Rows from block 6, named by matrix and row number. Rows with one number belong to one neuron. Each number is 500 + 25 x the weight over the matrix's rms, rounded and kept within 0 to 999. All counts start at 0. Numbers have three digits each.
# fc1: MLP up (model.blocks.6.mlp.fc1.weight, 1024x256), inputs 172-255
# fc2: MLP down (model.blocks.6.mlp.fc2.weight, 256x1024, transposed), outputs 172-255
fc1.220:467488512503494483510509480494502481470479534528474463506482520478486495523568482523479518504486474500496503496499445512515503509473513503469481515470478499514468489488542476483531483490532517520506524502526497504505506503501499482470525474470503538516
fc1.221:482501525490490505521522480493470505500518481495508535498487521468516469527548500459504507460497522497464477514519479506533509488507503509500498505454497478517486483491513495468502513546482486471509507496508505508474537532496479478473486489526517519494
fc1.222:523441524506514487484542486527495494523530470529545478488514533490473502478542462509519537507489506533465489483532532446554534484469504494541480517489497529467447467496526487493531498530498510514476502456494497457478518574494493486460474510489574525531
fc1.223:506467567503467486516530490494425493536448504504502530479481507472466499518508497547527486524517512531531457484524541488498508494511506530510501511471476475541460455501502501479502516488482526480453508479476530506527518510492487512439510483470513533520
fc1.224:539469509507492501475512484430474514489499489525464481498500561509495510518532451566530501479517498504494489464573547441512520525460525537497526474514484535545517486524505517510488493512509519537487491516471517377488513510496484531474492483507521488541
fc1.225:475484503504507510506541499467540475528513500494566518528495508478494497504522487551498527474537465486439451475492479477515516517521489511544499493520501481517510461486516500495529531507441515526509477503467534448457507535498490515440516481518537479525
fc1.226:490510537508493474505581473495454493547511467527481480518464509488494508499488528537480468483475480519514515498512521505521507522480465528555533517543488553514495505436522526470512501485461518537487507518504496537470495481499496518515492492512496476491
fc1.227:514500488522519505509439513509511519504499520514468530504517517493484467487469553519514522463486540456466469500532479537501533515496490503514534487497504525485478466493519502518519545502474506527510473517479556460451524516501477517467508514512500399506
fc1.228:499507508521538454528479467452444492504464493480467552514505488527430544534520529491517513503492482533523544512510465452492529550499480490547540562476481525480482518492513508456459486533490535523480541492489498510479499470480470512465511464514468546501
fc1.229:462470513513519437489450501499521531523526517513531462501489482477505528527521502497509485530483467537524484437538499506512515493472511520530500505515427493526503503462540519487560509499506495551469522517540491514467511464490449480495508507495530525479
fc1.230:535486538464506506518481477517518479519507500507472491519477522520466498515521558500519508512464524561471510531526485508508504502466507515508503477467494488511518466465525525499534491512479525499484530489492452507503496512507486492538520466474502522489
fc1.231:524521509483495515467476485454517530482494520517491464473474559512499521574547477520502507520503497507517488469524538460518500549439532492538500495531505495492509437482541538500493514513462525545501529503504497431519533470504494548497495516471523511537
fc1.232:527492506452491476505481487496463498519502502513490507482472547474485510510532516515490527471510572486471501520487537486507514507512515511514478503469496479512473464517505514466492510493490521482500474484482464499485479531499454517467528452450464486511
fc1.233:470512539511524463482501468521494474517495456526494543522464480455488518510571478533536532483523543465514505486493542457519495537508486533534498504466492481529441517463531485482514469492501532466492472451485537511476501496439501479498497508495525538495
fc1.234:521496549522515488530535493466462505526517506512483498499520502503490495468517501548493490499449503505502478463515535477518533522426498503502500491507487547510489489479510515494504498506484463507511464512487522448525494532505497496470508495492522466522
fc1.235:555491565497491483493488445490519532516538456559530494528502560491453535459542471500503514542506486555470503498502512447479532474513509520531498512470489568486406491462499489494522492512481504499477525434494530487447523546439498504484493488468507500560
fc1.236:520470518486523476507499526444447537530526514546510545480472494491510507511523493496502479449500591522470470463501544508523505517504465529534499493509486498543517478449564493504523543537482522482461474493501503513439557515458437488490496506478464461495
fc1.237:499519515515580491516482497459501541491516538523490468527517483482529535502484554477499532496515504508489488505495524470502518498440480478523497511501451499505494494477517490470471505491491485527519500508505527461503544506464492513524517518492506443467
fc1.238:445465529511491457512535457446484528509512472531488478499481490490532521515499507538511434489474515506512503515499483494533504530448512514535550500515482531518534508498499513492519475472528474504497523523524498508456494481496510497523526479518494508472
fc1.239:538525505490510488517516460487484491516520520554510500501498476499539513545520477520515515498488484514490505486513485478489506520512523504510486511524482527497481494524508488478507478537476484501502504508513503474471486499513429511512480516489499495507
fc1.240:533530503507524504505455490509509545484498494531481514528520512482493538510506527490481524506502499495499537496506526485508520471466506489508493519503456501507447497440492505458505494503495488477496506489482507466486534491466485510515532485483514471480
fc1.241:539505506467496482527483498499487506485488524521491486511489489486487510530506492499500499486473488496457517521555522470511524527480505512513520521504509480498507499521447504494511481514471497472504510496476478476486502472479455503485529514489483484514
fc1.242:502495508513466506509500478514495527529486539546473543480490486507519525492491505518537527481479550501496512522479504534497510491499541481501520522498497506474453485503521555494532509510499472527497540469522510488503484489513470473495524489458492517502
fc1.243:516477509495502494528478471495483425471484526517482446533487492512498491504503565498525507535451503547497517512554475491497494507504483516500487493472472477499514500488542498485507512536485511478491520480503495482548528517495473489517523480504497492536
fc1.244:511496529490468500518522476460427493516460513494551531474451502484513492546494486510491487472503512521533504463497499500510483529541515535532505508479490520503447483476518513491535531506514511473477507509489502538496490518461480509451529468478498523486
fc1.245:559462536467487508499497483487494479501489464551521525487504528494462494490549463529494501539488476573532512452527491474550540500500507537521500509523474529490438483507509488515484452499471512509484547466489553475481507583466514489476499502502524515552
fc1.246:506510513475481527515489515474435473492474511509497538513492504513514472490496517511533509536510529547458522503500497506489520486493461459461533512467486506543471498465489549465531516548498507497517464500519500509469556543489453503509508522436550490537
fc1.247:527458513480518470508495452450506501473536498511463487482492559494459500498517522511533533481496480520489479507479483512500524506437485502548550480492494474510473481499534566510547503500485520527509545508529470457514516532458493466500494467466479503540
fc1.248:502504521492529513509494510494477476511485538530532507487499491506529513504505479482510507460439492495473504518542485489515511504499500510529495509489479552468488474472535485496497500499491506486475474491496498517467489511494452477506514483460501498490
fc1.249:494503518490491489512534470520500511501494508493517498488460501470495513513511481519511504501529519541504523502499489502531494493485495506499491528478486506503435498527474527487495512513542506488480498483515506477479492517484497488471519493478512515541
fc1.250:509520502515504487530488475501525497523527543577505465513513480479534522513533468521513507515445504510509505481522522469503498507477506536542480515487516540476508503525468508485497467489489504493510515491503511474509500523511474492497484507467482512518
fc1.251:486482495503509509539448476495476530497491526525488533498473552487483503481521510514530520481479532502462466490522513522485529520508510520500495505528495483500507482539505517510502522503493501490494499506501544466469498491477502535459503483497474497536
fc1.252:499507521472477513550530462493494424543499488497492542503514519515524542508480472511510507479502477474516493485527486448494501480460478481492546497466452561484531495438512511479494481509536477535509485497483546493454501545515462509470515490511518482503
fc1.253:509514491485467493512504482507485510509535509508509523507499533510483529487526545527508485449493522530481528494496514492489536488511472523482534507505485488529492552507500544485488506505473499523503482507531533464464484576533448528527526457458512471541
fc1.254:469481546481546435523520470481504458526543559522531505468477490481501452517539541484481520503459472536481453453574452515487491511452479499548471533525489522477518464482488501503465530517458482494508542508500455498490510504487488496437475491468496540517
fc1.255:483501519504502535498514495454524468509490510518489509504481547524515525495508495481490522492522483497518523462533534487497495484457517506519530509560472509496516514514490527463499486485518500537496466537495518475471494483490493474503526494494487462522
fc1.256:544492513514505499490515484442499524494534499530461472490487535518468497507506471558520490498498497487502497452557542445552523510420507511487507481516475512486529465490537505499495484488459515523492489504459496373523534498503489546479506496499553474511
fc1.257:514513506498506486515506482527485478510491496480483520481447523533506508528526539537557516473500516531462503522526473513495527500508450508487496518488496488543486525530512523470492540533473487528482490513531535451473511528517453510516520494494547471528
fc1.258:523449527486555490499466507507458495500546558533529522471504514485489482477479535501487493480515530521473511505494505519483551487491491488524529532464472525493470507463524496475567520490474533482484537493508518508486575569506465489496485486478472467510
fc1.259:459487527516490474497477507514495512516504490528514469466497511489484486502508489522499513526496559473540488465515500498477584504458516507482546529491473509480492448479517496531503469509449475533508549492519520470491503476510516554489531471487491503504
fc1.260:514480497526480482488520508499511502523491496548490541493518500515498502475483535490485492516465501519478521479522504532506516463507518491507530479565465567519495505477493530488523499499515487517498495482510497518485482474452472528496517496474509496500
fc1.261:519471537468485518480491485465429560481530510504482507469496512505477500499471525499527506457506496546429505526495527474567537531488503519510513531448491533516531483439494510433509503579522516490518556483530532444529493535466462518489516497497484524481
fc1.262:470493489529520512536463510510497524495510523571514460498487475487500510471519503480526497477485520488496450466506515479511544530434526528484502491496489519511491482463507518494502493520483495494473521507472494519474519495471468528489517472497472493506
fc1.263:499515491490535490503482445513468453485499510513462511492492518464520434492492492491534552497501496476456482495505507484493502513474506479545484531532484511497493465525536457514511505545434470533471548508479450421494547508474481505493501511478513513537
fc1.264:532502492490515443501539511497491531502520514520538501508468497483504440513524516485523529525500493520460503478511471520507516512479512483529510530512513506495484496521487487500458531521470464480494520472508497517479525492446512499469495487488463535486
fc1.265:497556526502487445488473482523553487508494518481520520517480530460504505553484495501486492466479564522510482502480518511487498525496491500493505509492492505518420486537522488501512501491511505462500464443509519531496491502463470519456543484432489547525
fc1.266:505505488492507519481516451525514489477479472528482485519509565498484511510515475498519510481528496504497511470531525467488511503521501495487487503550477470510503504528553487464536498516493496509490504494469474490488513522475509472479524493525489538522
fc1.267:517477498489493496493469498499502517513511539532491564496475478513516492487487513515494490492470486518463495506500522507466487501492495523508489505485500461513483486487501525473487512505492501476500502482498500480513482470511497510489524488483477503515
fc1.268:509475493499501510498487456482473519501496523541509486483487493488479527500499520492512528485515552503494510483504530524475500490491517498514529481551467527514490504488516510520530518508491503546490515491520499499477540469483487509471528489496531515495
fc1.269:529535508504494516502529464485475491513519536578464527474491488526536535523507517500481522479456546506495543513518510496520529465530494524500466472507496559486472486518528533493499455510521489511515485514544484479511497526510467512513492488481504509479
fc1.270:469446475447538506566468528454462539467506533495479479471471520518514497480538479554497535481457511543451478505529482500481541536531486507507526481485497485495499525537514526494495560500473521525484538523476485497451516556502482508543493469460490523536
fc1.271:545473509509499479541455485506498492472496523529496505459506511501500507479486527530538527519497493512466514507556530511479543502462522490498536530541504538530509489498502521493499530526500501569487572490504476458490527522477467518506509480493554519489
fc1.272:508505552498511529520497498457470439545473486515474471505491550501494525495491520503507520510493497478515506492526543485491506504451503484536533497464448513499495474462520493507468513515519504531507484487498491449464501532509471543506501505499516502499
fc1.273:482495497497470501504499468510490479495517457522491483482501519472502480484490503494474514544501480535493523505530469493496474491495515512535493508487486509496473500490465508454501518541529485521495495467500576520497531550509498489533492479457519512481
fc1.274:475471500495531496544516473519494539507523471506515524500484485500484505487535484491504527497452495485451503489489505465519506481472501506542505515503499489488494465523489511509501505497490457474496544490477507481498512514505502471473523501487471537527
fc1.275:475504485541489494505504534489481461504492535527532487533504502481514459516489494455500529537450524518479497462487524505545532496522488534549466499519475504493481497505507492501540506513492503496468528503528507521498501505480495510499505517522515516519
fc1.276:515491505510473496525530480522489509526509485502503502503493539507466545473487552530509520455489517508490493471505469495497533526504477522503508522519493491542472513466487540501522508515456490512492468503532524466469485563501441529515524466461516482534
fc1.277:466498504519525502491456456531492467468475511522531484515469518468502537530494462483502490535456469522507533494464469490528499519499530513503472515484493527476448480528537479477501535498511518509488535509490508495526518485500512467519515512505505558537
fc1.278:529525527478534453514531502446493501534541541513488465464485487441504481555533488525530504514519483505477502450519487527510500477479473545526473517485471508518492486521495490477489538500462462483502484511493492459509509505484497527465487501508541550507
fc1.279:525504520465528479508508459496482511550530473521509555459514498502500536495476506511564497485466524524499522488492522511498504483428487504555518495505460489527475494524482495456521488470498517482543499513533526504414487504470471511481518490474544468484
fc1.280:527503498512564491518475510464500539506550559542530532488493489447517522481467539498505544477530471492477502524504504481512515463415484477492507524516504491509480485460541494465517515488479480492511483492489514516518539523511499513527524507466484469503
fc1.281:524519493501531499497472481472490526496511512530478463479478577509487490549508518499488499509501507490480518495524532464540539523449475486524506482506486508534480474457549504522510492506493503553510522524505465429517520522496496552499497508456512490523
fc1.282:494472519486478474515479473507480534535499495550478523491475498506473492521475534541539486493505533485494493492501534509486511473506502500507537479471515527549461477533486509473516532535471495492498540450514493513544531498499515494504511473463503510467
fc1.283:515468530506519504476489489478505514512485506576511542487505476489524504521484528514509499544543499527465490514497506494519498491540511530507485515523472565492440464513496507458522576550502484489528510452501512514490544513484461505512496485461528513494
fc1.284:460487499516486503499454523514453454491471541562545497525491500483496476519508494449519562491464487524523514484486518513514524548457482563484453521502454490503501496459517495511537497504473517478445561509493507500479514513497506493515485488523477515510
fc1.285:496528490461505466527492544483406476417470508505501518535476470421515422547510453518522503491523547535504507445468517518529507503548455520560505501477471532518429435518516496464551548502526541468496520533459488533458498525476451491476506497489513555520
fc1.286:524529524509475508494500427483492465572540517542509503483504505500492539485470447499499510530485539534548529466501481464527515488486506481535471522488508517501475490508497511438507492499520455479509509486523544474501502535486450523476497500504509480533
fc1.287:475518493481498493489484473470517507499490553509512502476490475488513532498497499491506481478509500499509493514474454508496511492497478505500506484480481497485501502522510499504475506501515501489501500461488505515489510481489480489505506492511525461470
fc1.288:531477530497486498527449478509493485511513513539470496516515481525459526484495509504505526491481530491528467469495497511492530507462537527517478484487466501521468472460508537524540515507466459480511519483470476499465505503499478508517516511489484476515
fc1.289:536494508481499466526474495485503515538498527547504536511482472516519500500497517532455496459485550519514468544522480477486517491466472544520505520471501502461479501467492506478495496498508487465501490464512503510490500471508472515498532500513464496493
fc1.290:489471507512448496489530496508468488539496509553509550466494507484480520468478467518521510474472536492503477457503536555561513488520451496515539510545471497505446501526499484463520493497506508460451471468540529544479513534493460485502492521508482437528
fc1.291:476477518484526495530466509455466534527506524478497538498505538533502552485514526505545514488491505493464449497462482517505514497497417486492543489507495484485479513501489568450501512500468507525513495509526538489457537566509443491498506502446544455535
fc1.292:479512498502514495480522499491475510490480573530489508428460487454519458523553554513477517494483494516480463498507475527486493504472438528500472515512466528490500432457543540497506516524476495484484488490476487511482534496453482511463497503473529485490
fc1.293:524515558490516541493550516429492482544501514526504501498504525528479520530479491490516481494484446493510479517519504491502529550455504543535515489508470520515481470427523506497515481522448515493480479503488537494477512476457487509478494477458503482524
fc1.294:503491493477517483515471508512483531493493526554506500518474506498479522507493480495465527493487508534509456478467523470484497492490459528519502479491486511506485471511506494487470482503473499495471531478495499515521516497478484496521510485479519510513
fc1.295:485518534473552501490442537479499537511529531535576531483499479491513529502483535475488454465506502510488487522499503502552489482453520494574491506534488502522472492492548513479510552501490526477461478484489529513520524540483459488513531482519483447501
fc1.296:469452514522478476489528507444494508520488509512450514467491554516483521506480481531509519463486467485520466436566520455507514494506527490491582501523488505533529500500496569501506505496488516527493465494486520456449528542500472547490550468496511517526
fc2.220:562475500494474444486504503503486470535488451535524499506508449489545517492474504490521492546523496538518500448489508508532460486518467504501500509502486549494504501510463495500542505465520509546533494499509503519523470496529527486484486478509528487527
fc2.221:510526538495490473516464505506484493486511495513478506504507497504475505474485499537532469471483492489473506538503463486499533477476509453520524516507499501538511516552486531488492472522513540502501553503505510499499444464483498512461495499521479465498
fc2.222:539489463521498480510490468482516490517465559500489499497511515481517486458531542482472533531497525525465530500513532533495508511496516500469507536498465503513527466505535547518493517475530528514487482480477496522478443464490473464513493509502505506533
fc2.223:511487524482462530524466487479467463516469540496511514494481531484455502480514501513499473481483514479446514506477525538503516504495524473490516509503500519512498492534530508501503492492559550493505510506472509485498401438492492484534487498527520459519
fc2.224:502485434535528452487475477505479465515451500499526567543532471568528555475469528517515499551493495481492529476480517538481442523440498473457515506504485513550460516530463538504516538530511515566511459469554455553499497501532497504480508500529502511536
fc2.225:480505548502520483483493530516592488534500502516455431536529514495552469466478512494512454461516493510473427519495445513493531497501521514499521523506465494504527483525543529518488512487519497478525542535492562499423464510500518475513498529545488504490
fc2.226:494536473525500506544508557488446525511530466512521474519508485531471473483521505529510500509491515517535466520515529511530514480526536536555465488509523519501521501465509450489464507539530481512461531471528511513505491541511515551478538515476495494540
fc2.227:472504500504505488469466482496516489501506488489493493494490523523507518495491516512497449478469493490488488529483506497479531502507507466494526486486474504479503492544513508528474490505560466469479491532515509489487449537487521492533511495504490496485
fc2.228:556477498519472507566470426506422475495477557487486512530467529520437533493590525500544531466521485491460547514510482515505506491495467493523515515494493481507514479492526543491478533502508540518460537502511513511515418489478504481522536505503505430532
fc2.229:475480524503510437438508501498507479505498526534506489479490499506503448503478512533481487505479543431492477501504519467506531517512543501475493512478482486513491524493510534528493493496529509509514469507481517505526535523491485485467465497496467493508
fc2.230:542515510492464477528460509468500500514502525475495490500488529499455479510462488480503521492505504475494509500472475502510480479477503501492502507485478475450489499509499490518501534509489467500542491507476506501518460468492519524472490502498485496510
fc2.231:498524485509503452500483487511525482523505498473508537515520470544542504494500520507513474534520499505503506491497497529504452499437505487501507495545495503525483509514487467525504532502520478555478469488539462541511493494529497503491492519487505516509
fc2.232:491494517476460481518477492484456486485491535512478476556456508455482469490487517514490502538474526542513504499517505527489525501501516470478509521513514522474506497482526482486514495484501462474521485507510493479475485467488478508515511485519508525510
fc2.233:503510511488478504536517499492496461534462554481473509510502565439489489491539510512527434519474498534450526536501544535503550490524490464476544531473485537482519468498498542466479467432539515463520506519517501470494436496483487455527513511515508503511
fc2.234:478496514488499543500493505495524473471473476456531494498527483492518510518524503455516513488494464509497507478516532481504498505515485496455515519540457511514522484459490531513544480533530518491485502496496499501529467482534487527509489485519556490525
fc2.235:515462517503503513494506449484537501489507528497483479514499512467517489480526525460510547541516521536507522494521526526516488486491517495495500498466468486544519504522501522508457526514541520500513531494495536509502438483451443477472521520488465501487
fc2.236:490481516448459494540478503547480489524531497508478503466446491496514466481504528534530487494505497515508470507511464477518540490480444521550471529497526493485511544484486464476518505481504479464494496480502513497501443487479458488499488502507520508478
fc2.237:431455517557526479484510452470521537511506488466525568451471521546533525561494461519516442471504471470549526516451484509470449520465472498478531475472501488486459507605510479535554561557475510564524518494535495576564487513507531540524516480470497466512
fc2.238:518504498508492464556503536525446518492552477565537492525513464509500500515507479550518521522521526511506476499532522489490510470514481535551493506482555531527515509507499470474494514472517521515520533496534486507503484539512537510496533480513493487506
fc2.239:503506474511494512505520486478488510513486504499501487497516500505480512539525494487507517496515485524511520497503495511503498501494519492503509508503506496509502515487502477471497516499501484503494492503496482492507792514516498489517492508477496480505
fc2.240:455467512532470462526488437511510509555541483511510502472458464535493541520508492513521497500564488509524537501457492481493469495511485484456547511457511474482518497561538528499498576522513494530536512528509498522531431486524528544583527503467473480515
fc2.241:492476506502519481496484493502518508512488493500487503478512501481480480506490494500524524479532472506525510498507510505487502512502474523473517504492504522489512505510494509484520488497437501501514508533480531508464550483508503503503520493504525499507
fc2.242:503501512502502484513507491502485495502506502524508481497510483513496511497472506524507502506493492482505462487495484495502486500493506523523509501530513489485489505493496493488497495497523481500514484512495481505483721489502497504510498496483482488500
fc2.243:521484514505520451487468498500496509494497516510496493518503536489479497494481503487475521516510480487510516500497484526511492517488482510477508500499477513497499484474499471528488527496506493513492469511506498499478507464523533500497512505498485481516
fc2.244:484492521482483532565463504518454468483444528488471495488486513466464470499521491515531518507451513474461486505509538535518537478490493496531490536536487492535528495475495484461509475464498525485462502490479505480511391463475485483529491514498520473487
fc2.245:560448468497498500486521451511442518501480564542527510539511546482532523449511525487482547517529501503489531503548504538488475530508519513476464519492496487506482494499482526509502521500516515522464452456542509503495517488457469479483503510468452461522
fc2.246:538453521478497484527519522529471528501519498535503485508477487518465522507473487539483526485562471460514507543526487513518504510525477512496490532530509465505507507491518513514585470539508535510506531484483502491513472491514552513542525478481512433505
fc2.247:506471467510475521493489456492523511505490499443511508490503522562462461548515492504529525485484485482476472514469431507510481494473489524557511481488445474463508500473498475508505522509515494487501528485505493516527412532483490491478474507510472499510
fc2.248:504516488504484515521489478499495496483502515518510508488492500519513560541521496506504488502507494506540514516491506520527497531473493500501505496546526468516484496488491485506512508512492493504467456485514497516474674497524508500465459512470525490496
fc2.249:521453506496480497494476496513461476492495517493503504497510527481476469499478493496525497505480510475482486509471517496494493506494495503512474517496469493500505489501485501495506479484484512496483489485494506493509408503479481487478478498500491477507
fc2.250:499499477513497518503528477485489504497505512521527487508532505492484508508518494499512515496521494521485498501507493509494490484494507515495502521519509484493511497471497497488509496494516493503496495479491473499490826522509491507509490516492471495507
fc2.251:514525498504506464497476517485493508505565517527507491511493489537510481501440497518517483514490524491474491509507477493489514534478540474549538498514486492508510520531525514504497515496545491478508481519527513511474425567528574499502494487502482531476
fc2.252:490502504544486523467494515487515500497484500520499522513515478505492555507491472530511484509557508478496530538488523495451486538458504501459494498491523522514497489527465499486516476520504513517508483497494502516531583525551559524462480493500539486481
fc2.253:498495491488539485543515509480519523501466538474489477506527505481452507536483495499473505496504539480486509524551498497541500467509508495491531527533429443511543501454521490453540499465538485483505461513468526499469438497486511509450545530450494518491
fc2.254:496510447553531488475507497487544493516449541443565523480562519472547517538527554479523477542457499521466547464463540564510474474489490512501470521516471489528493487488490445542505520490533489510479487469507431545472455507544466491482436512475483518537
fc2.255:517501499488497505527470519517515500490488519537531519494518487495509532472467497524508476516518497476516519496485507487499496505451531473458493518519526483514499527522476511489556494519521498515542469509540517511516518514546510513481468499482493513472
fc2.256:505511467539506470494465473513485462521460517473501536529528470534535540482495524501526493538510514475480517468483512529480450522416491473461512519538482517531471508503470515532506520498510506549502467483537481550509503459527461505482472514508510509539
fc2.257:503475513475506482521527534499498525521496517510501470515513498506475485505507484525507515495485503504511506510517500460501538474485484472492535517486494489513550488465506547463513494468538500477513530520493529469459410525500530504483517479519493502489
fc2.258:476504499520553514479543508483525575481511522470564571475492524545528496547500428490522549456443485489535488517487477460529451532486522554513472460531486515504484515511520447555494496563505513537496545461510484508542513500477549545490507511485500517513
fc2.259:485499511522482481514511503496489480518543457495467518559488480511498505543454513516506491478561482529502500490484472475492490491479479496494516509498525568493502491527503515500529516522484550546545527491503489521484529482512513533475491470552463463504
fc2.260:513537506512497511494504505490465509493504511529499502528509507517479494481529492495481527500505503489533478486506522506505510501516495504490483501516515539510497477507481517497465503493505491503485512486513500489469524494504498501483493511482480489517
fc2.261:499482566487489481609454505514471570466527529531486428467444518468407527518487453480514573454537491522526481533536494493512527476510454513488531519476497452473524469487541535459534500565484498480484493567443566505534478463506559507518561537489523463468
fc2.262:510501526489522477478493487514550513486498512499460492510484514494507450506525532504485505513483507528525496497517495468549517488493507489501513490452488513530515512554524521520496507534472499495519537519476526529501475533464483488488480506518480513490
fc2.263:512519475485498510526458469512430488524495514503489509490492519536455534568513518524464526539491478500502491493475507492520525453507475537518499517473515536481496482470515489502491500503495507518494481481528464505487482544465503525529497506495503498553
fc2.264:487523472526500510410523469522503487495516514519515496490503519535552527536552532496482466528492516512506514486498518525484489481505497529537493505485510539524511508477514518545503490510503476514516495497536494502483464537489507496478453517502446500491
fc2.265:506492518446487487528507563517495451551482529474496550588497470486503473441489493490505452543538491512469513497470511483546509507513462425458525534493489514538523475550482590509482487478529494495484511497508529493513459520484502479541532499562478494499
fc2.266:500515506480476488523470482499483512515481499501502492507496496498498511479499502520522526526514503526497495499482494493517499476481509488495476523489524507513489505499482511485486514498522529502470475489519510496505486493498507513493506500489492507513
fc2.267:494496518505499479501509497493532494498497510498500501488504507505505492505485500491505497500487490519496475494522507510503504493500485505497490493511464499500508497524495485486505485506476504504522471492511495499474625477487491486504500490485497504509
fc2.268:486509487507482494486504509488449495514510482501480504508504492515503529503503502526474507480517512480513505518503528484500499474515549491495517511496511511509518502511520503481492507493514466491501493503525512511467503549494519524470502512489471496505
fc2.269:496516489508516518513508489469461504482496506532520503520494509515456532526516493510507528490508490501506488512503488525507501520490518513468501513546511489509496473491502473475499512495476484499486470494499481499476793492513512515550484527475489470503
fc2.270:498516498524518537543493525535433528498558457571512449536475497513518497493489497538500542485512505508515488512504472430474509483448526481531498508529529460546532518438496443444487523527463515475452579534521520518481430519492524524491514478523466516499
fc2.271:505511514486497521483531501494500502469520513476493511501511490500498493525534485508507517506495492500536476510489498516504513480502522512527480487492493511483497517515515514483502514493481473495492506505517497489484524530488489498499524518500496517493
fc2.272:482520488520497523498509513509530493496495479483500510508484502511508493522517510490533527461531482493490494477488524566532497519500510482491481510534488505523465496504508458504544506548480531510482467526470470483532537467494511514487447482512492482494
fc2.273:555474508482458472545475479529478490509517537502489521538517486528484519509512489516462509514524523511503472506490471508490503519536478501504505514457497471486501516501495511466506479484517521491514483513489487493510445499489506476484538477495505445495
fc2.274:519470469531521442466551479520480494494508438527554520490519494521496559501478496547529519478480483488521493468499497455514487492494521551533509518504497526468510497503484541502543474515502511540529512482509445518476426503529518556490500485504491432510
fc2.275:503503533497544484475546496511527513490517476527523494490511488504545532471456481506496488504488503451511484482514542500527511528501550523517529492519514555536484513501549521516524504511521500542525506520498482499504650508481508504517485501479480491509
fc2.276:480484497494524515499504534480524522491482537445480497484526542472461475491464492486504474493470503476479491545504504518498516454494500487493532486497486461534511490481494535475510525488527504496498492514499517492493421541487495500489524508496525526500
fc2.277:494462520495496470500525500505521447518475498505521486495475476505524529485531499517490533531470488497486511465504539498513497508510484492500507528484503530497486446505504502517531473498575525549499442500515481503502436540538531484470515492532542480505
fc2.278:502511465508515461486472475487553495533537507494517504505499520505537452506519541488519472534460526523507504473467499540500504501466463519559469489552494451507520525481478462497483560473516461482497501522526462520452464505496465489501477540499435555478
fc2.279:499523542487504516523547513562491498512446482508501508524477469495467496473504478522577494527491495486450490509514528485528515498453488503464471524524501506500504515462519478495500455513550484487477498500512484500506419562527512533522512539471506523503
fc2.280:457452518543516474455515484473547536465504488479526575437487520533522503494506463515513468460487488501536521505484484544455461517483452490511514483469484506517455494579491501558536494530472503557521439481514485528507503482500529527489477479462522481501
fc2.281:485492490499484502477486471494508490516444513449488539524496496521482470535489491475519495506492484478520490482444505582512486498469486516487495494510475543505453504504511460551511563561509528554484465485512452561541482481489492508489484525493485502522
fc2.282:527490523489486461491504497481491495509500517551493500504514497485466499531499485499478510504498521487471487505488518517549524488520455510501502508492464498471520505514492542482520479474544496494513499527469521459469492467486506485518499496503503520492
fc2.283:507504483496502473495493509510457491518514499538525518532518482527512523521488497514486504498517504472523489498505522516534508528501489489514493507499519478505518506533478538468495501505467498483497492487510495494478447497510540508477490506479460528481
fc2.284:507524534482499494476568511523536502477542462543502495514491494528499503507442492520483497512485492467513481477521513465558514510504554520532514500491493548529496536517542507539548509536540517505534522507480493496519662541480502517494495510525496512489
fc2.285:548483556473479548552500540527460469491476556539449490474445541477475510439519475508542495527508493480478468509549532487507566492493503491509457581453510501512505502505487522473489437481542507467460477503495525459487486525463479450537488498495541490505
fc2.286:519470524522489503480494501480490508519519542527482507514499505486469476520498479513505506483520507493469488512496486507504504485490508529491502537522470474496495511483499503491519515499486521496503441483494496506489620505488496491491488507491457486495
fc2.287:511517517495482475502477481524486504486491505499494515513477489502491496530541511506495484505488497479494501506503504521481509467514478508509492506471499469485476484501498479507508477493500481518471466511520502507502496507482492503512483508490526514500
fc2.288:516502522513514487499491527505525485509516494490490487490514492486491482496457501510512500527515513491505496509481513456522508478497479490492506502485485479509538517522496480498510466512531515509505552513493520520432451556503488524489515522509507508496
fc2.289:509495513497519476479503509501504497492511518532485493485500499507498508501490500516496489497508504496505490514515517505478508488501460518525476511500498513517512503511489496505502499504496501516527474512502507509497646476494521480501504507498490497493
fc2.290:528507488488465515542490451498450465529429534551496504539478495498514520478484532517523511508503513471474505527510519522502538537553490471521478534511505524479511505495476461462528463435508537497489436494487492481451427453494496497501508526479509508468
fc2.291:482492493489494533538507526577478496522523422516532475520498489523490523501499447546525500450509491482511489552506464430515522496465507495496509499520479482532526493440522469488449460536499484472484597511500508477476370519520538540540546505539513473470
fc2.292:469502480551509465499456469486497488515489481469546511520506468529517495481499521495484494509471513479501514477487487515502475548477500463511505513493472479510503498518500438505491495506489499498491463509513483532463496460510514511490469535487456516502
fc2.293:506468517486489532549505537496520497508534493500486470486476471506482504522466449476513531487552534526543507480521445477521480517513489518469535496535501493491519488476518538441563552509497494492537587534462530508534465489520519524536503456503543514469
fc2.294:501492539478497494495514506529502503479511506512497499510505508503479493509493496509477519514493496487516492516498498514519507481507506504520508515481490487519495499514505499489506477508488507495511481504491511498485524536495480486486499502523511520483
fc2.295:501508456508498502464516474488497506468472538509539564472495502508501521497518510479462496501462511495527507506525549564504456514514501504515471469514480496513456494514481494566548469475499469526468472459510469509486418479544537499496469480473528486504
fc2.296:499495447541503465522482477531464456503495469545510537478538456569555506512485530546496525530496494504544528458480545516474460478467502529496481530485497515568457518537496512487546528506481496554499503481536470560507491479534520512496520506520536514522